Rows from block 6, named by matrix and row number. Rows with one number belong to one neuron. Each number is 500 + 25 x the weight over the matrix's rms, rounded and kept within 0 to 999. All counts start at 0. Numbers have three digits each.
# fc1: MLP up (model.blocks.6.mlp.fc1.weight, 640x160), inputs 0-39
# fc2: MLP down (model.blocks.6.mlp.fc2.weight, 160x640, transposed), outputs 0-39
fc1.440:511475539496516481484466511511515498517489521538516512535529517498508505474456495498512522489444471524492473478463522486
fc2.440:502507502505512498506502494518502501492503494486504504512496511499498465517496513513518499497506495502498502525493497508
fc1.441:510470530499516481485468504501520492531496512541523514538531513490519510480465487497514523486456467528489475473465517486
fc2.441:494518508508509504482493506521493505503485499494481503489499519502508494499507508513519507498500487495494496501490496550
fc1.442:507473508538502473477441513523490498531487500563543523535549513490525515477470479494521534471502463513502521481524518555
fc2.442:481483432440559476474494425431496520534482490478514485503454488460536459525497454512508536463487536589508458484514566416
fc1.443:519464501482526471484479483516505486527489519536519518536505518501511508476455483494538510483447472625483472488431522533
fc2.443:481496559527532536482483564498490511513478496510493488491519496501507526494498509515491482492502460485519559496560505575
fc1.444:508479527490516471494467511504513499522500514546522521539528511495511500479451481498511515486440466535497471482428520500
fc2.444:494490528486530517486509521485470487493495498488475491520503480501496494481486501521493491473495467491498496494506515544
fc1.445:507475532500509478485477497500521497525494509538520508528525509494513509486461492492515520484459478534492482475470520487
fc2.445:494504519500512518503517490508502517501501505480504495505508497509493494504492512504499495506487501520509496509494509497
fc1.446:516489535504504474498480505495514499506493508537519503534525513497505510477461486499500516490445466526498482480470515500
fc2.446:492495511495494499489501508498492505504501504482512503495520506512505498495494507509496496491496475502505482500483507498
fc1.447:512468542506515488496459520504531501522509518542529518549529520501513511477444488485496520489430468531489477475436500500
fc2.447:504500528526524511501511518483500507491488501501493491506521500501496480489496502529493500483524472491529500493511519527
fc1.448:506470532510509471486467500505518487524501514541529516532520514500517508480468483498513521487457472527489494476480513496
fc2.448:503514509492502510513509500509497493494503495487509510504483509493505479494503501490517498497513490493492510506488504530
fc1.449:507494500535496487482444515517509505522489502566543519534525509482529491490472488486500547473496459494504520487512511545
fc2.449:482457464454572458482512391427498488535475518479532491488415485489534528514493428479497503464567571693507509469578551408
fc1.450:506468532498522482490481499506510491516502518533519513535519511499506504479462486485510520485460473530490484470469512491
fc2.450:508508505515476497487499494514505486497497509482494499511503507515499481488502512501492485504514486488521529495510508499
fc1.451:508477537534505531481449532509550501536496506548524523546529508499517513486476513504509537484479443492507507479485513550
fc2.451:469513416481560509487507438469498479494440504462504510470424451479525525554543493502476494461620556618511535472594554541
fc1.452:513482535507516477489466517508519486517492521538518511527523516499508521476465494494511515490468470524492495479476510500
fc2.452:511472479487506500498521491507495505509502508484498498499493510504494483495506503496489491496477510496510482488485514542
fc1.453:506470530495502478487470512505526491527488513544520506532535508489519509484469485498508526485447471534489471481454515493
fc2.453:482502506495528492510500503496502505491496491497515506505511487492504496502484512504496495504523492506505505506504499531
fc1.454:512469521484523487496476512520509477519503516533516524542523515503506505467462493481520521492454473543484483468462522504
fc2.454:493508532498476492501507522506485489488490513493479500502488508507482522480482514517506473507518480458492514480498504523
fc1.455:503458519495543479495469501508499491510504509552523514567545520491517489481436493478511519481467449553484475467459510529
fc2.455:525514541534510506512491530500486483497507526495488498486504532520482502520509495513495482500523483452490502511487505559
fc1.456:506464541503517468485467500503511494522500517541525519540527507495522519474461485496527527471457474543488495478486514487
fc2.456:516497524502504495499501507510497521499500494501493502500476499505481515501478486520515492484490504495497495511501501542
fc1.457:518475508515553461500463496500514511534509504554543515537493520489522510473451472474519533492504484569498494487493488482
fc2.457:522501473544482497498490496463493522501505515479507493497500530520504472510498490474486503503517501485495543485538483539
fc1.458:517470534513517476493471515503507493521490525535515505530516510495512514474467481500508524483467475520495497475491511490
fc2.458:506495510506487521503491500497506510506517507454507511519464516487499483497502502486512505520488502468497510492499502527
fc1.459:492464555495495453491448525525543479504487514566520538560535496487525534445446502481497513470450436511485499459487510461
fc2.459:506492543500527540507511533493492505475509474497493504499556504489487533510536496511484502521373476526505502527470486522
fc1.460:508473529493515481484472509501520499513493509530522511539526509493504501483458486502513515493448472531499493477474515484
fc2.460:521496506496495504505502500497491510489492468479503508517517513487480485498506494493494499494518493500495487497508490542
fc1.461:518494553508497462500464523525528494499513505534517519542474513503509536465448497482555509498497493494489494493486499483
fc2.461:531527451555463526527528473487477534498553514481518506491548529514486454535551505457434504526634519507503570497539470560
fc1.462:511469532496514492485468523519535489529497517531512515548538515497512507469459509501517516483451465527485477459450520495
fc2.462:490499502488482470492492493495488500498479489492499516508506477481515495510501517507491501488539485496510520504504504526
fc1.463:512479511488530485492481495507518489512495519530512511534527513497517501474466494500510517478468479546483471481457521499
fc2.463:506514502509511495499495499479500479491487508499486492488502502512497512498501522510505493498474500481478501501479521513
fc1.464:506471519497510482485469513503518498521484516545519499535528512488518504483461487506506522477447471531500484475461516497
fc2.464:500498524490521497503496503485491492485512490492500498498495495492506496520512505492497511492530497514500495488486511523
fc1.465:507471523502516482481473511509512496522490511532521503528532502499507503486465493496508517488463471525490487480471521492
fc2.465:497506501502525537497500508493485505502501507494496507496512488493504488507497509519501492493503497499498488494506500555
fc1.466:515470528498510490484476507510527497519490512533521512536530508498513504479463495495504516482443477530493480481460521487
fc2.466:497488502492555505497496519498477491513520489510500506504513483503508505498511508496509502505521496516489495497513502528
fc1.467:515472524481517482493475513510530496519504519538520515540526515498510513477463494486515521487439475556478469471431517496
fc2.467:490501536515522497499485530512487482494476508498487483518535494496497519476480498527502496493491452470492516489491502520
fc1.468:517481519492520481489478513506518491514499516544519522541523515491513511475452489500507516488434464548493471478415523510
fc2.468:478501517485533508480497514503486491497479502494480488524521488504503510503504502536492500490490492499505493495500516542
fc1.469:515476527505508483485474497504521500521496512536522511532524514495512525477467481494508525486467468533497486480470522491
fc2.469:497495490502512499499488501499484501520506491489499496502517495484503495506498489488512509504511489507498484511483505529
fc1.470:508456537496504487490472513507533487532481515537513504531539507498506511478465500503510522478467474531502488462465527491
fc2.470:484487500485512476487499515503503514493505476495497517495503479493512494491496500506502507487485490498496468501487494561
fc1.471:554484596567483438510435539571502479503540548565539549551472571524504549429389471438547497508404452496454536477487470478
fc2.471:531533466438461577516565545448567525525493514480477445423571495508473542570597563545413498516630574431531404534393510563
fc1.472:502457536502523493480464527510534482518481521534512520540541504502511516469463502496502514475462461519490486461473538505
fc2.472:475512512503500490497485501503492495492501481501505516496511492482525475492486517485487515489485482491493500513524493548
fc1.473:496496527474451443497493495503516463487493536522478530533536511516483520464472507498500487499398453499470486478445514490
fc2.473:558503467524507576514543452469522497502511559403462435441464544568453486541556508537535463558505562457520532488535526496
fc1.474:529456509483516509510498493535537476511519533498501510544497551512491451463438507489551495510436486517464468457413515479
fc2.474:490508492440458484492461536582520441493494515500496546471463488512524551454540570483510503475508541443456407514426521497
fc1.475:511476529497511488493476510504521495514498524530513505534527517502503508475466490502503518492456477528494474478459522499
fc2.475:499499533519511513495499516496481497506494513490497486488522499517498508495483503504502487489497481471491501503493510532
fc1.476:510488532507506468495474489502523504529505501546520507519476508498519540486467486493536519492498492525511508488488502490
fc2.476:499517454545473502503512481526449511500501513461513515486511512497510457497498508457483493520594499515501592475571486521
fc1.477:528449488472517504504502488526520479496509532491504502521502541523491448469455505489548489508468495509460465448449519485
fc2.477:480543505449465449437453580533593490532449512505527523457431463448574611463536512526502529426503514435541418499414568502
fc1.478:509466521489527518487465534507557505535496511536527513542567521495512479483456498502497537488403465533482433473388506479
fc2.478:498513484483545503495540465459436516486496491464495474480494500520483468537524477516500468502523528557510538518511516541
fc1.479:512471529507515487487476514507512493515502513536517505524526518497507502478460493498509516486452475513496487476472509494
fc2.479:505505500511515504494498513490495493496499489497484501494520498490479487503494519507498512511554488492507495509481501526
fc1.480:509470528500505480487466509508527493528492517540519511534528520500508505475452487490508519484453464533487475478456523502
fc2.480:503510533495493485497505515525491495486499488483495500515497492485490483475487504500497486498520485490496493505504509524
fc1.481:515464519485518474490488504493527493534497509544519507541532508494512526479463486501510524485449473560497465477425512500
fc2.481:497482513502564504480505524510477491498487503496468490515522481501499518505477490515508497478487472510499476492489517531
fc1.482:503463543512493467479463515503509494528486511579523515539555499500511539477459493500504527475470456505497500471504522521
fc2.482:480491501467515513483496472468521489506486498470495491488495504500499474505508491515508500479505506515496465500492525532
fc1.483:521488552509489461490479493480552515536498497552532503525506514485512546495469443504514527497451490544515487488465511454
fc2.483:534490488529501547490502506428524550534499486502527443492556507492515453547503473522461541508506509467528495489473504506
fc1.484:512473531494510477489471502507511501516493516539520502541528504496518519473454481499510516487440467536500476471450520497
fc2.484:479507515518525496495496529501494490487509509488501497501500522495495496512514502504498499498511497502503511489511491521
fc1.485:512442511491535501502495500529536475517511518508504516543506524510490477466455517489550504500466483532470479452453522486
fc2.485:491498518478462512503457607553497444503489546499497532458478488499516531468544552494483492475523524416479421503429549526
fc1.486:507472521491514475489465511506516495515489511538521513546530506497513509481449481494512517481435475543498477474438522490
fc2.486:494493520499531512497489526492485498484477480503491504505519498508499490496500506504500504488517488496512499504512512564
fc1.487:505447518485519480483485494503516496526493507545526507524545503485511527495476486504499524476468471547495476471474533497
fc2.487:503495523523463503481484519500497493497500516490495499492498501507506510491501521504513486503499498458491540490518497538
fc1.488:502467531493516474482473500505517492514491509544523515541535510486516504478463479497522523481445468548490481474464524483
fc2.488:508512485497521490506494485519489517496507487494498498486514503513508492502508500507505515514522484509493499519502478571
fc1.489:516472527507514488482472510506531487519491518540523512533532519511505505483473500493502516489459481518490483474459520493
fc2.489:478497524487518490505501475516498511502489494494503539528514486492519481496502522500529497496534482497486500512505491492
fc1.490:502473536490522467482468502502522489519494504552523514541531513486521506472464483500518529471450468553494472474448522492
fc2.490:501511505497516499509496497509485519504495499500501487500518494507499498496510507503506498511493482508497487483502502551
fc1.491:516474515489512479491470519507517499520495516547522517540524520496513508472454493487509527482444466529489460476433518513
fc2.491:490520506491506515500503512480481502484485503475480477477504499503492508517516502509483476496487479489511508501520511524
fc1.492:514471529502519489484478508499520505529492507528520509531525510492515500482476484501510524488458477519494474479474518491
fc2.492:498482503505506522505507495499486493510495506501510520511523492509489511507489502499496503519521502510500488497498491507
fc1.493:508472529490511469492477494501521489520488509531519507540520502497513509464464486501521524483453467540499475476477528489
fc2.493:507510550498494502499488518508484493499509498500502508496498512498495486500509515505523505500472483507517492498504486521
fc1.494:511471541502524482492475513506514497517499514541518514536521508498503515471459491496509519485458470535493475472465506497
fc2.494:497505512512529516499498514502507500507499508486511503502507506497478475521488501513505501493502503480511512500498490515
fc1.495:502472545511514484494471524514516493513498515537513518531535512500508513470471499489509517480456461510485480467478518490
fc2.495:484507501517507522506512506503514488495502495481508499499498501484488478515516502505504494483498504519511497515495500518
fc1.496:515473532511520481490474511509500490525492524536527510529522523501506508471466484494508515482467473524489490477485510492
fc2.496:518505501506525536504525511500491500518495512465479510497505504516482457506511508492517498510518502505488521501488502516
fc1.497:535466533511523452515481491518516492514526540555509515560530548512504511465422488470533513504474456548464509475489495518
fc2.497:495546529463334458509519479524514462462512532488459535436493496515474505452571557484520450515477518388463474515464477453
fc1.498:500474535502514477489466507507519497515488513542522507535522510496510503475471488490509520479458476534493482480477529482
fc2.498:504487488502505513495510515500502515503493480497488506504502490496495463479505513513500505499487504499507500507486482509
fc1.499:517460531496515471491468506501518498523501514543514519546526519495518507475446482489509507486447476535492473477440517495
fc2.499:486497515502510504493493513509481483491495499486491505498501496514499501503513529502499501511537492480511508504500493530
fc1.500:510470540492509471486469506503518498518492512539520516534537514497509511476456483491514513492455467535495477473464517490
fc2.500:497515496503497490495486508493480513490501505504493505491489512509485491500490505505505497505526491481490498507487492541
fc1.501:502474524495513477488467502508520490528493511537515507530529519497518506477465489494519520481462483540495493478480519452
fc2.501:521493500523494512515511490513496513497509483489506491503505513508490482489507497503512499499469494476492488475504503553
fc1.502:499451481476567500497461494534522460515498518505507549551532512504519475453453514475529514484478478634465487469472538504
fc2.502:451553622484316374531495505531422425391519527527407570493558456534469550441514539473520416518404426386460531512512485484
fc1.503:510473531494518485502475503511522497519499519541521513538513515496511501469455496491522515488455470543488475479452513488
fc2.503:495489520516486528509504509481485485487494520463476519497516504504477508478518511519506493520466498465490497489502503527
fc1.504:514474493505527461488480482488506512528495499553533506542535515491509508489455475494495532486478478599503485485477522524
fc2.504:480502504496569487496498510503458493477501499503491503482532493507489509510512480486512510498472472540478506485496490601
fc1.505:509465528493520482487467504509529494519492517543520510535537512492517500472465486495509525480442472533485463474457524488
fc2.505:510502506515518522495504513487491504488496490503483498494494514495495500498510506506499499490514509496499492494490503541
fc1.506:505456541515526482487458526510525494519499516528522517544536514500517508465455496482514517479466465504489503472499515458
fc2.506:526517509530546506508494516499480534510506507506534496501496511491513524521506479486504536499576511525511514522518469565
fc1.507:510470529489512463490470499507517501528494515542524517538519510489516506472458483497522521483458472546496485473479520479
fc2.507:508497518494470488499515474506481518487518486472488510491517507510501495492499509507541495503454498477476497504459480535
fc1.508:519466479482534482498482471494495507521505516535535509531540526490511475497469485495510530501421484611485452483411514522
fc2.508:472539528502588469509498515514461470469481472482481524505514479480504544505515483487505485482577484557486571515599492634
fc1.509:512473516496514477488479510506511488520492518531519511529531517507509507478461497494512519481459478535493478481453518497
fc2.509:492485492480515486488501502511478475488499521494483503516518506502512483492485510509503486502479495483496498484494508514
fc1.510:519470529491517483491474509499518500525494517540525505537526517495516512473464478500512531486435469541494473474431512493
fc2.510:480484527497549501472499512491488493506478491489484501507522491520486505493493519523501500502514485501501491493503501554
fc1.511:492459502477508511472484519492561513525476493534514503527590491476521498500487509513478546475457475509517449484431527517
fc2.511:483527537554546534514490575490505512483487482493519476479506483495496548533520509500432490493535483437521539507571485582
fc1.512:510460515498535475489470491500503497525492509550528508539548510489516493485468483498515531486470468586488489476467526526
fc2.512:505502510503558498526492519496472483474503508491515502501509506504477524504491485495516498511496489514478488507486490580
fc1.513:497467531490512478494475505506521495527494510542516512546526507493516507480453488504517522471451471543499474475459524486
fc2.513:482472521485512522496472518502499513507510486506491490512521489487509494500486507502511502490503476525503495494481485559
fc1.514:510473539504513482495464526499526480518491526541509517538538515500508505473457496491511518486453466516490481474466529512
fc2.514:488506489500511498498505505524491513490484482495509495499516495504504472501501508492501491492523499502492499490498495510
fc1.515:503471531500514471496480513511517485518496511537521516535524508498511514474468495486508519480462471525488486477482521495
fc2.515:500491486509522519496518508492493516500522510484497500488506489494483484510504495495490485503485487510499484497492494497
fc1.516:494470534504528479504461525507504480510498521541519518548520506498507508465447506479507503485454461512486486468478513488
fc2.516:516507517542530519526493519496493523487514483495518476498497518498500507548509481487480514506523508492492527525514476538
fc1.517:512443519488528495496485505523543486520497514513502515539507526510503489463446498496534508500465477519481460458441525502
fc2.517:506509508472475518493471565557519472507478530490519507476500506500505498478532547498501495504549513437476422503448521530
fc1.518:513477525495508482492471508511516493522501517537516506535531510504514509472465484498518515489460471539492480476463521486
fc2.518:498498514513493489499497502525495487493504498484487508515509505513501469489469505511511488494487490484503487483481499504
fc1.519:509479538505512481486463520499526494521496505552526512532536505484520533486461490498503524482460472525501490481474521505
fc2.519:504497493495511501489504511485494508515489501473493502498494478488494473494494514524482510489515504519500494496495531518
fc1.520:520476523505518471494479489501504488522509511529524518531518519500515503482468481485524523491480472521495490480493511498
fc2.520:489512466504502494517519474489484504486503508460495495480460499512513484507479478496513495516509528494494494522488484494
fc1.521:504471542508510472492468510505516494514496515537524514536522512499514524476469481494509522481466465526495495480489518498
fc2.521:507507486506519519482512489483506512504503499488508507488499512493495481512506505497500489487461508499502486497494503523
fc1.522:507475527498523480489470514509522488518501519528523515533527520499517501473465493487518525486450471533482470473463514486
fc2.522:505490517509504501497504506506495495485513508495513500507478495492506480499504508510523501504514509468489496500490498513
fc1.523:515481529508501475490468501503542492531494523551528512527534517499517522474459483493513529492468471539494496482478518502
fc2.523:515493519494466474506507492507471504477509471489495503482523489495505507483508505484534497501467491480485478511501492513
fc1.524:518485537525538466510451531537481501506536524554542527548504532505523514466434491449527531499454467519462509483483475487
fc2.524:541529514537422492504498507432557536544501519494512460484481512534488538543521462531459521523555536417544494508501515517
fc1.525:513486511491514483493478509513509496515495518529521513527516514497509506481476484491516523486478476529490479485479515514
fc2.525:508527508510512514499490489479509519493534480490526503486464513508517475516507488491503514522495504511507505526481489452
fc1.526:521466523503515472491474504505530490520498521536521514538532523513499499470459485490519513494463476520484473476470516488
fc2.526:492497513496476510502526470499492486489485505488478510487511508504488487509515523506509474508481490493487499492499507512
fc1.527:508469521473518495501477508522530482522496515535513516540525518503505516464453501490523513490433468571482467480418516497
fc2.527:485490553516509501486497529505494486501483500505469510514513497504491569487474505507499481509500465474488525471518513522
fc1.528:523447512470521511505496505529534488511513524500497508540503551524495460457440514480544486508442484516470461449426505475
fc2.528:491534475455454490484465550563517450495497518489513526454443489485527559461571556486511515473536538453467427533423531522
fc1.529:512472534495521492490475517524517487520496527531515523531526519503511507468462497489522516491453477541476475474458517495
fc2.529:488498512498472499480494507505491501488498510484477511507496492496497494469500519504492486501480497478488509494496489499
fc1.530:512475529509516483494471508508521493513500509532520508535519516507517505482468494490509516487467470521491489474488520502
fc2.530:502499506515496476499494509495481511493508495490496483508507507511500510506493505509496494501483473500494493494489510514
fc1.531:506482541495511486492465511507519491519493513541518511540527512495504502471453499502513511486431467529492484462458527486
fc2.531:492506517487509511501499506509491518496497501504488479499510498497503475498490503510506502511532478496506504496501500515
fc1.532:506476538496510479500476526516524483517490517540515518538526516499511515474472489496501524480463475518485489481477514505
fc2.532:489488488507498505497490491495488491482508499472500491494499507506500474499500514490511502503498506515511489498494510522
fc1.533:503445512504515487481487481508517488523492506511509512530536523504507478477469497506542507499489490518486502465506528449
fc2.533:495503533462471494440460613512545497508458523525524492513477463485523547495509517523439531461472495442526417497414557516
fc1.534:528466563500517488510482529524532481512507535527507510554527542518492510461433507482505502507428441509479471466427515525
fc2.534:473511494470424453465499499530534472489466515505460529491529490490509465471530546504483504474594492424486479502470528489
fc1.535:508467527485514486489472510505524492527498515546521513542540516492511514482455499502510520487443475556484471488442513497
fc2.535:495489530483541497489497514499475499504488496504495470509506499485480519502495517503488502474503470498487492489505530553
fc1.536:514468500479512471497470483494538506530501509556548510543528515491518497491452456500498537491425468581490453483394518540
fc2.536:467512487517628496528523445464447546466524431463494497500482495482504466545517477503507510502569503595508578530577464500
fc1.537:520469547511527483497453522493520510533505512578537513564539512495527530488452478488495540486441453526493490472443502527
fc2.537:503511519504538489497518497471499505494498500480513480508475489503485465530490475502499508507528504483513485499508504525
fc1.538:525472527494525474494469510521523484519496531549520508544520527500506509476449482488520511489439466523480483471454517502
fc2.538:498495491511468511493497492526497491479475504471455509490496490508502473476512519506499479513539492461491511517495509519
fc1.539:499467487486504506455493484478533514558462493525510477503565490485518503500503479536479528482496497542534490487491562501
fc2.539:507515576540491515480494532487493521505460495454481473463442487517490527515533492535510471494520507443525536518570512465
fc1.540:512477526501499474490465504506523494520489511538520514526522513496511513483457486487513511482463475521493485484475526488
fc2.540:504495485486519507493498490498503498490508491493482500486518498496497478509484498502516493508483501511490493520479496517
fc1.541:506473522496509475484474497508534489526495514535519511536518513500516518471460487495521523495468470563494492481474524493
fc2.541:515482536513483466496483504503494495500516503489494496502498494504492513481485485501527488495459496473496482501486473520
fc1.542:504477526494519472493478508504522496520496513544521514539526508498521512479460487498506525485436465536490468476449515492
fc2.542:501502501501507496494501519487483491491494489494487503508513487508491504503504507508500488489495482499510493500508510556
fc1.543:507442508486502487485471497507512492526494512552520513540573501499504487485468496501505527494430462536488476475439529486
fc2.543:475502487487538516515517507493471490485505504467486506488502490509507490505520504513481486504532504517511518486528509547
fc1.544:513440534494502511486482535511582484521485515520506503565539525502501491464434510493513508486468458500493473435428539487
fc2.544:464523478453432456477444506553481489498464477532531559435437474457559539496558536469520530472525529465487439549462515532
fc1.545:504479531476495476490470496500520503525502505546526506531526519493514522479460480492516525488441478534484459491446510469
fc2.545:500496512512512497495480482496473499499507512494512499494519507512488479500494497502502492501517508489496509500504504510
fc1.546:511446494489515433489464459524464479517494524542521535548552519507509483467435470475531510488423453619476498477477536521
fc2.546:481526518504518517505518540494484468478477491461448477478533493496491488500541528530472468496544474482508534509552516570
fc1.547:508468530491512485490478509497514496519491518542522509542533509493516510478459479494511530483451469545499469477440522497
fc2.547:485502535480548519477515515496494484484492503503493493514509492489498509500501517516499501493500474511498493508490505542
fc1.548:505477530495512478484470507512517495520489517530520516540522515501517508476469486500518514480469465520491487480484526508
fc2.548:498501511493497514503514506503479493501497501493485504500524504478500468529507514507504501504460497499492486493495509535
fc1.549:520456532483539470494482503524490474516507545543503520558531531513499513454441505483532506495448460548461471463456517489
fc2.549:509515544499415500468525535535501437461484573453418511480517494531443526437531545530467427522458484433478522473514549498
fc1.550:507468521468537454488475493525502477506504525546518520556533524499515489470440492477554513492442461565464474470462515478
fc2.550:532515518515456477513502519533465493478516521473465506468467517543472480469498507495527448511550507451472533493495510510
fc1.551:508475534493516472484478507504512487514490516545517512536536507494510508477466483501509513486465461528499486476478522485
fc2.551:504499500499524523504491493490510506500501494498498501492510510511510460501489489508504493507470493516496493512493496510
fc1.552:512478523494514467496472509508516490524501515550523511535522519501510513473461483493509530485457477541496470481450517503
fc2.552:499488510505510507487497516505478503495479491489484487495503498493499511502513495520503490489487482493493496502500505539
fc1.553:488459561506553467488465514506482484508496515552504512553550503494510528462461496491507510481456450536484521474520507490
fc2.553:530490521505626534520515525499457540513529502497517476489477513520487576554504459509493496518534535535492485524511498624
fc1.554:509461525490518476488472506510528492524498510544518506534530519491508516477460486486512526481450478545495470477447515506
fc2.554:494496509476509506490507514496490487494487499488501491506510489503500532509493496498495480488497482497510480490494515534
fc1.555:506461487474524456479467469500473498535485498562550526547563509489533477485450468486509545459430458595486449484444534528
fc2.555:440514488476497538483513561554473445445485487472438537502593459495505483481566576498454457481508470454511538503548515569
fc1.556:509467531493510482483473511505524496523488514548515518532541506495504519473464498503513517489446472527485473477454514497
fc2.556:488502503492518495480487505495492502515494487507483502495521490506496486498499516496491503495526489510493500504501502526
fc1.557:510470525500529479487475513512512492522501521536529517534519519497513505470459488481525522486464475551486476475462516491
fc2.557:510508543508492504485505506497509490505497518483478488496496528516477507503496510506508471500495477475506505488502504514
fc1.558:517474525512527481489464515502524504525501503578522505546520511488523524497455486486491530484457470520496482490458504518
fc2.558:488518524506522514513504533486468495483488510486474487500497504492484500518505498492493474508494517503503519492498486528
fc1.559:505474530495521481490478503497513497514491505540522507531535510500516504474460491495501522487453471529496485479471515485
fc2.559:511501497496531515497505494492496511518514509494492509509491520515492482514504496510500498500507504512495488495494486519
fc1.560:510472532493515478482471504512534489518494520536511515546527517496512510469462489497521524487443464556487472477447520484
fc2.560:502493529502505518484521509508477497480489476503497505494521498505494499482504502521518494502487478482515480500502500496
fc1.561:514459520485495471485470496498524500530499506561527510540547515493513517494468476500516521487425469544492454478418521498
fc2.561:456502515519555501470496514474483507489465480506481488480521473476515528533524499518453505482498465511542517521562528559
fc1.562:511467498485511471478474480508492491518489511545523526540559513491521489487454490496507527479419464586481468475447527520
fc2.562:493497493521562494495489526507479481478484523479475495470511474505492522507513508505475476491555501513505520495530522586
fc1.563:510470525490506472482475507499522492519487512540516501536542507499508510480471488499505525486469469529490477471475523493
fc2.563:501498509509509520489494481504514507492511493476513499508513515503512471502487503498495515487507488531506496507482497507
fc1.564:504473524497531482497476509505520489513495512531522516537523516500515503484460482497508517493461471536491475483459512501
fc2.564:505518504499513498502511523497488502484490514477496504486510498509494491514506512506504483509507500503518499502505506532
fc1.565:501475490502515501470438499537482510535494496561575536529519499475544484481472501502514566475487481549502487497486515559
fc2.565:461485396483555489451498390369472580549446429477557476494470413416559495577512409542468563464579555630595516516610531405
fc1.566:507477514489571471514459513523481509518520514555563529547492526489532504464447477449525547494484482557460468486472481501
fc2.566:540528514549421487490495503471532494514485537512493510474459521517490500498496477496494489518505494451515553511513498530
fc1.567:507467535504514486490465509507518487517486516540516510540530510494519504469460498500507518484455460513496488469482515480
fc2.567:502506499519509504503500508505479525489508489485519507498485513490509479511521487502495525506548483501501498491515463523
fc1.568:516464501475534474490479503507513491527498508557523514548525516488516518486444487500506526480437471586490431480407520543
fc2.568:474498533505490513488496557508503479498472513488464495510535470505490510502520518530480506491503468478523504518520535547
fc1.569:529467512515583500515486510527498480514521554534524533560531551524495508464436498462520511515473455605455502468485497551
fc2.569:473569564459308416491487520531486411448507536501438545459522465526472566444534522474504427491403469373453487498466493431
fc1.570:505470563524502479488465539507528493524483519541513508535538512499509521481466500502497513477466454489504513470503525498
fc2.570:497501446518545513514497496475481525504509475488505499505475511489498495540508470505504539515570509522509505528502495567
fc1.571:508470522494513487493483497499505492512486502518508521520528505500509493480475490499511516474465477534491485480480524492
fc2.571:502511531535488489505495475505474509506509480490526520513484491504524483480467480477516500501501483517490531509496492475
fc1.572:512473533499534481492467512502508496518498514532529510530519521494514519476468479488512513485470472532497478477472518498
fc2.572:508495498510492517498506499496494494492497510472493472509509504503497485506477493503507487498485485494516504497502511528
fc1.573:516466544514523453485447499506488507521512510555542521554522517489526501465445469466531538479474449534486523480515493459
fc2.573:527508537524521536490494517498510509504508512494511495490480531500506515515492485497500512509532499470535500511500500551
fc1.574:518456532495507478481467515510544495530488525538519506543534518504507517471452495497510520489461471510488483466463525495
fc2.574:485504479473510512473492498516492482508493497497500507479509491480510502487533551507502511493516491507506467492479513501
fc1.575:508467512496515472492474500503512502520494511537519502534531513497504498488471488505507516487452475538489482484459522494
fc2.575:510522503496538503496516511492480499484494499500485499487480494496489503505495493504487496498518498528510493511492506507
fc1.576:504471521498514473479479497498515501520495513537519510538529506493514507483461483500512524481447474557500485474458523504
fc2.576:502506515498542513503505512490480513510504485501486499502512503495487517519499505500504500493515495533491485505494501568
fc1.577:502452520477521490485489490506498491528488504550515504537575497497510501481475500493500535486452470546490466469448527503
fc2.577:489499497515488477505504528516487502484495503471495512482493489512495522493508498515499481501521501472499523503550506525
fc1.578:513477529500527485500471508505517495515493510526515504539521513503509499474454491488517522483442474535496476473445514493
fc2.578:497495511514521508492503515494502483507498497509495500493490508502498495512493495515509507510528501505501516495497494534
fc1.579:508472531490514476491467498498517503520489507541522518556527520489513502472442485504511520485466459567496472474458524495
fc2.579:517499518505516500500516510498472493495479489480481489502511507518489511509508500514510503491508468501506494500486484561
fc1.580:502445501475530487471490478495532494538475512514507508533575500495514489484484488503504525474458474592494470469454547480
fc2.580:517497542542463540472491524494536514503455487456506487499489497490509455494526484557546468496496498427522564488565539388
fc1.581:511466523490517485491469498509513489525491510540523509533521511497507516485464492496520520484455474528486481479471515478
fc2.581:497479485515503494500496496500493505500500514476506498491499511503500485495493508496505493484489499479492498494498487522
fc1.582:504470518488529466491458511514509488510493517535522517543529510502517517479461498490511519476476459551487493476489522503
fc2.582:496509498503502499509511514501485502505504505465494492488511508497484505511498484494479500514469497502504488493493495543
fc1.583:507459528503507485485473507513529488526481526535519514539551520511510509471467496490504515481468471521488499468485531499
fc2.583:496498503499481476489481481519486491486512511515503529502494496484513500508515506497515493488513494495492511507497522528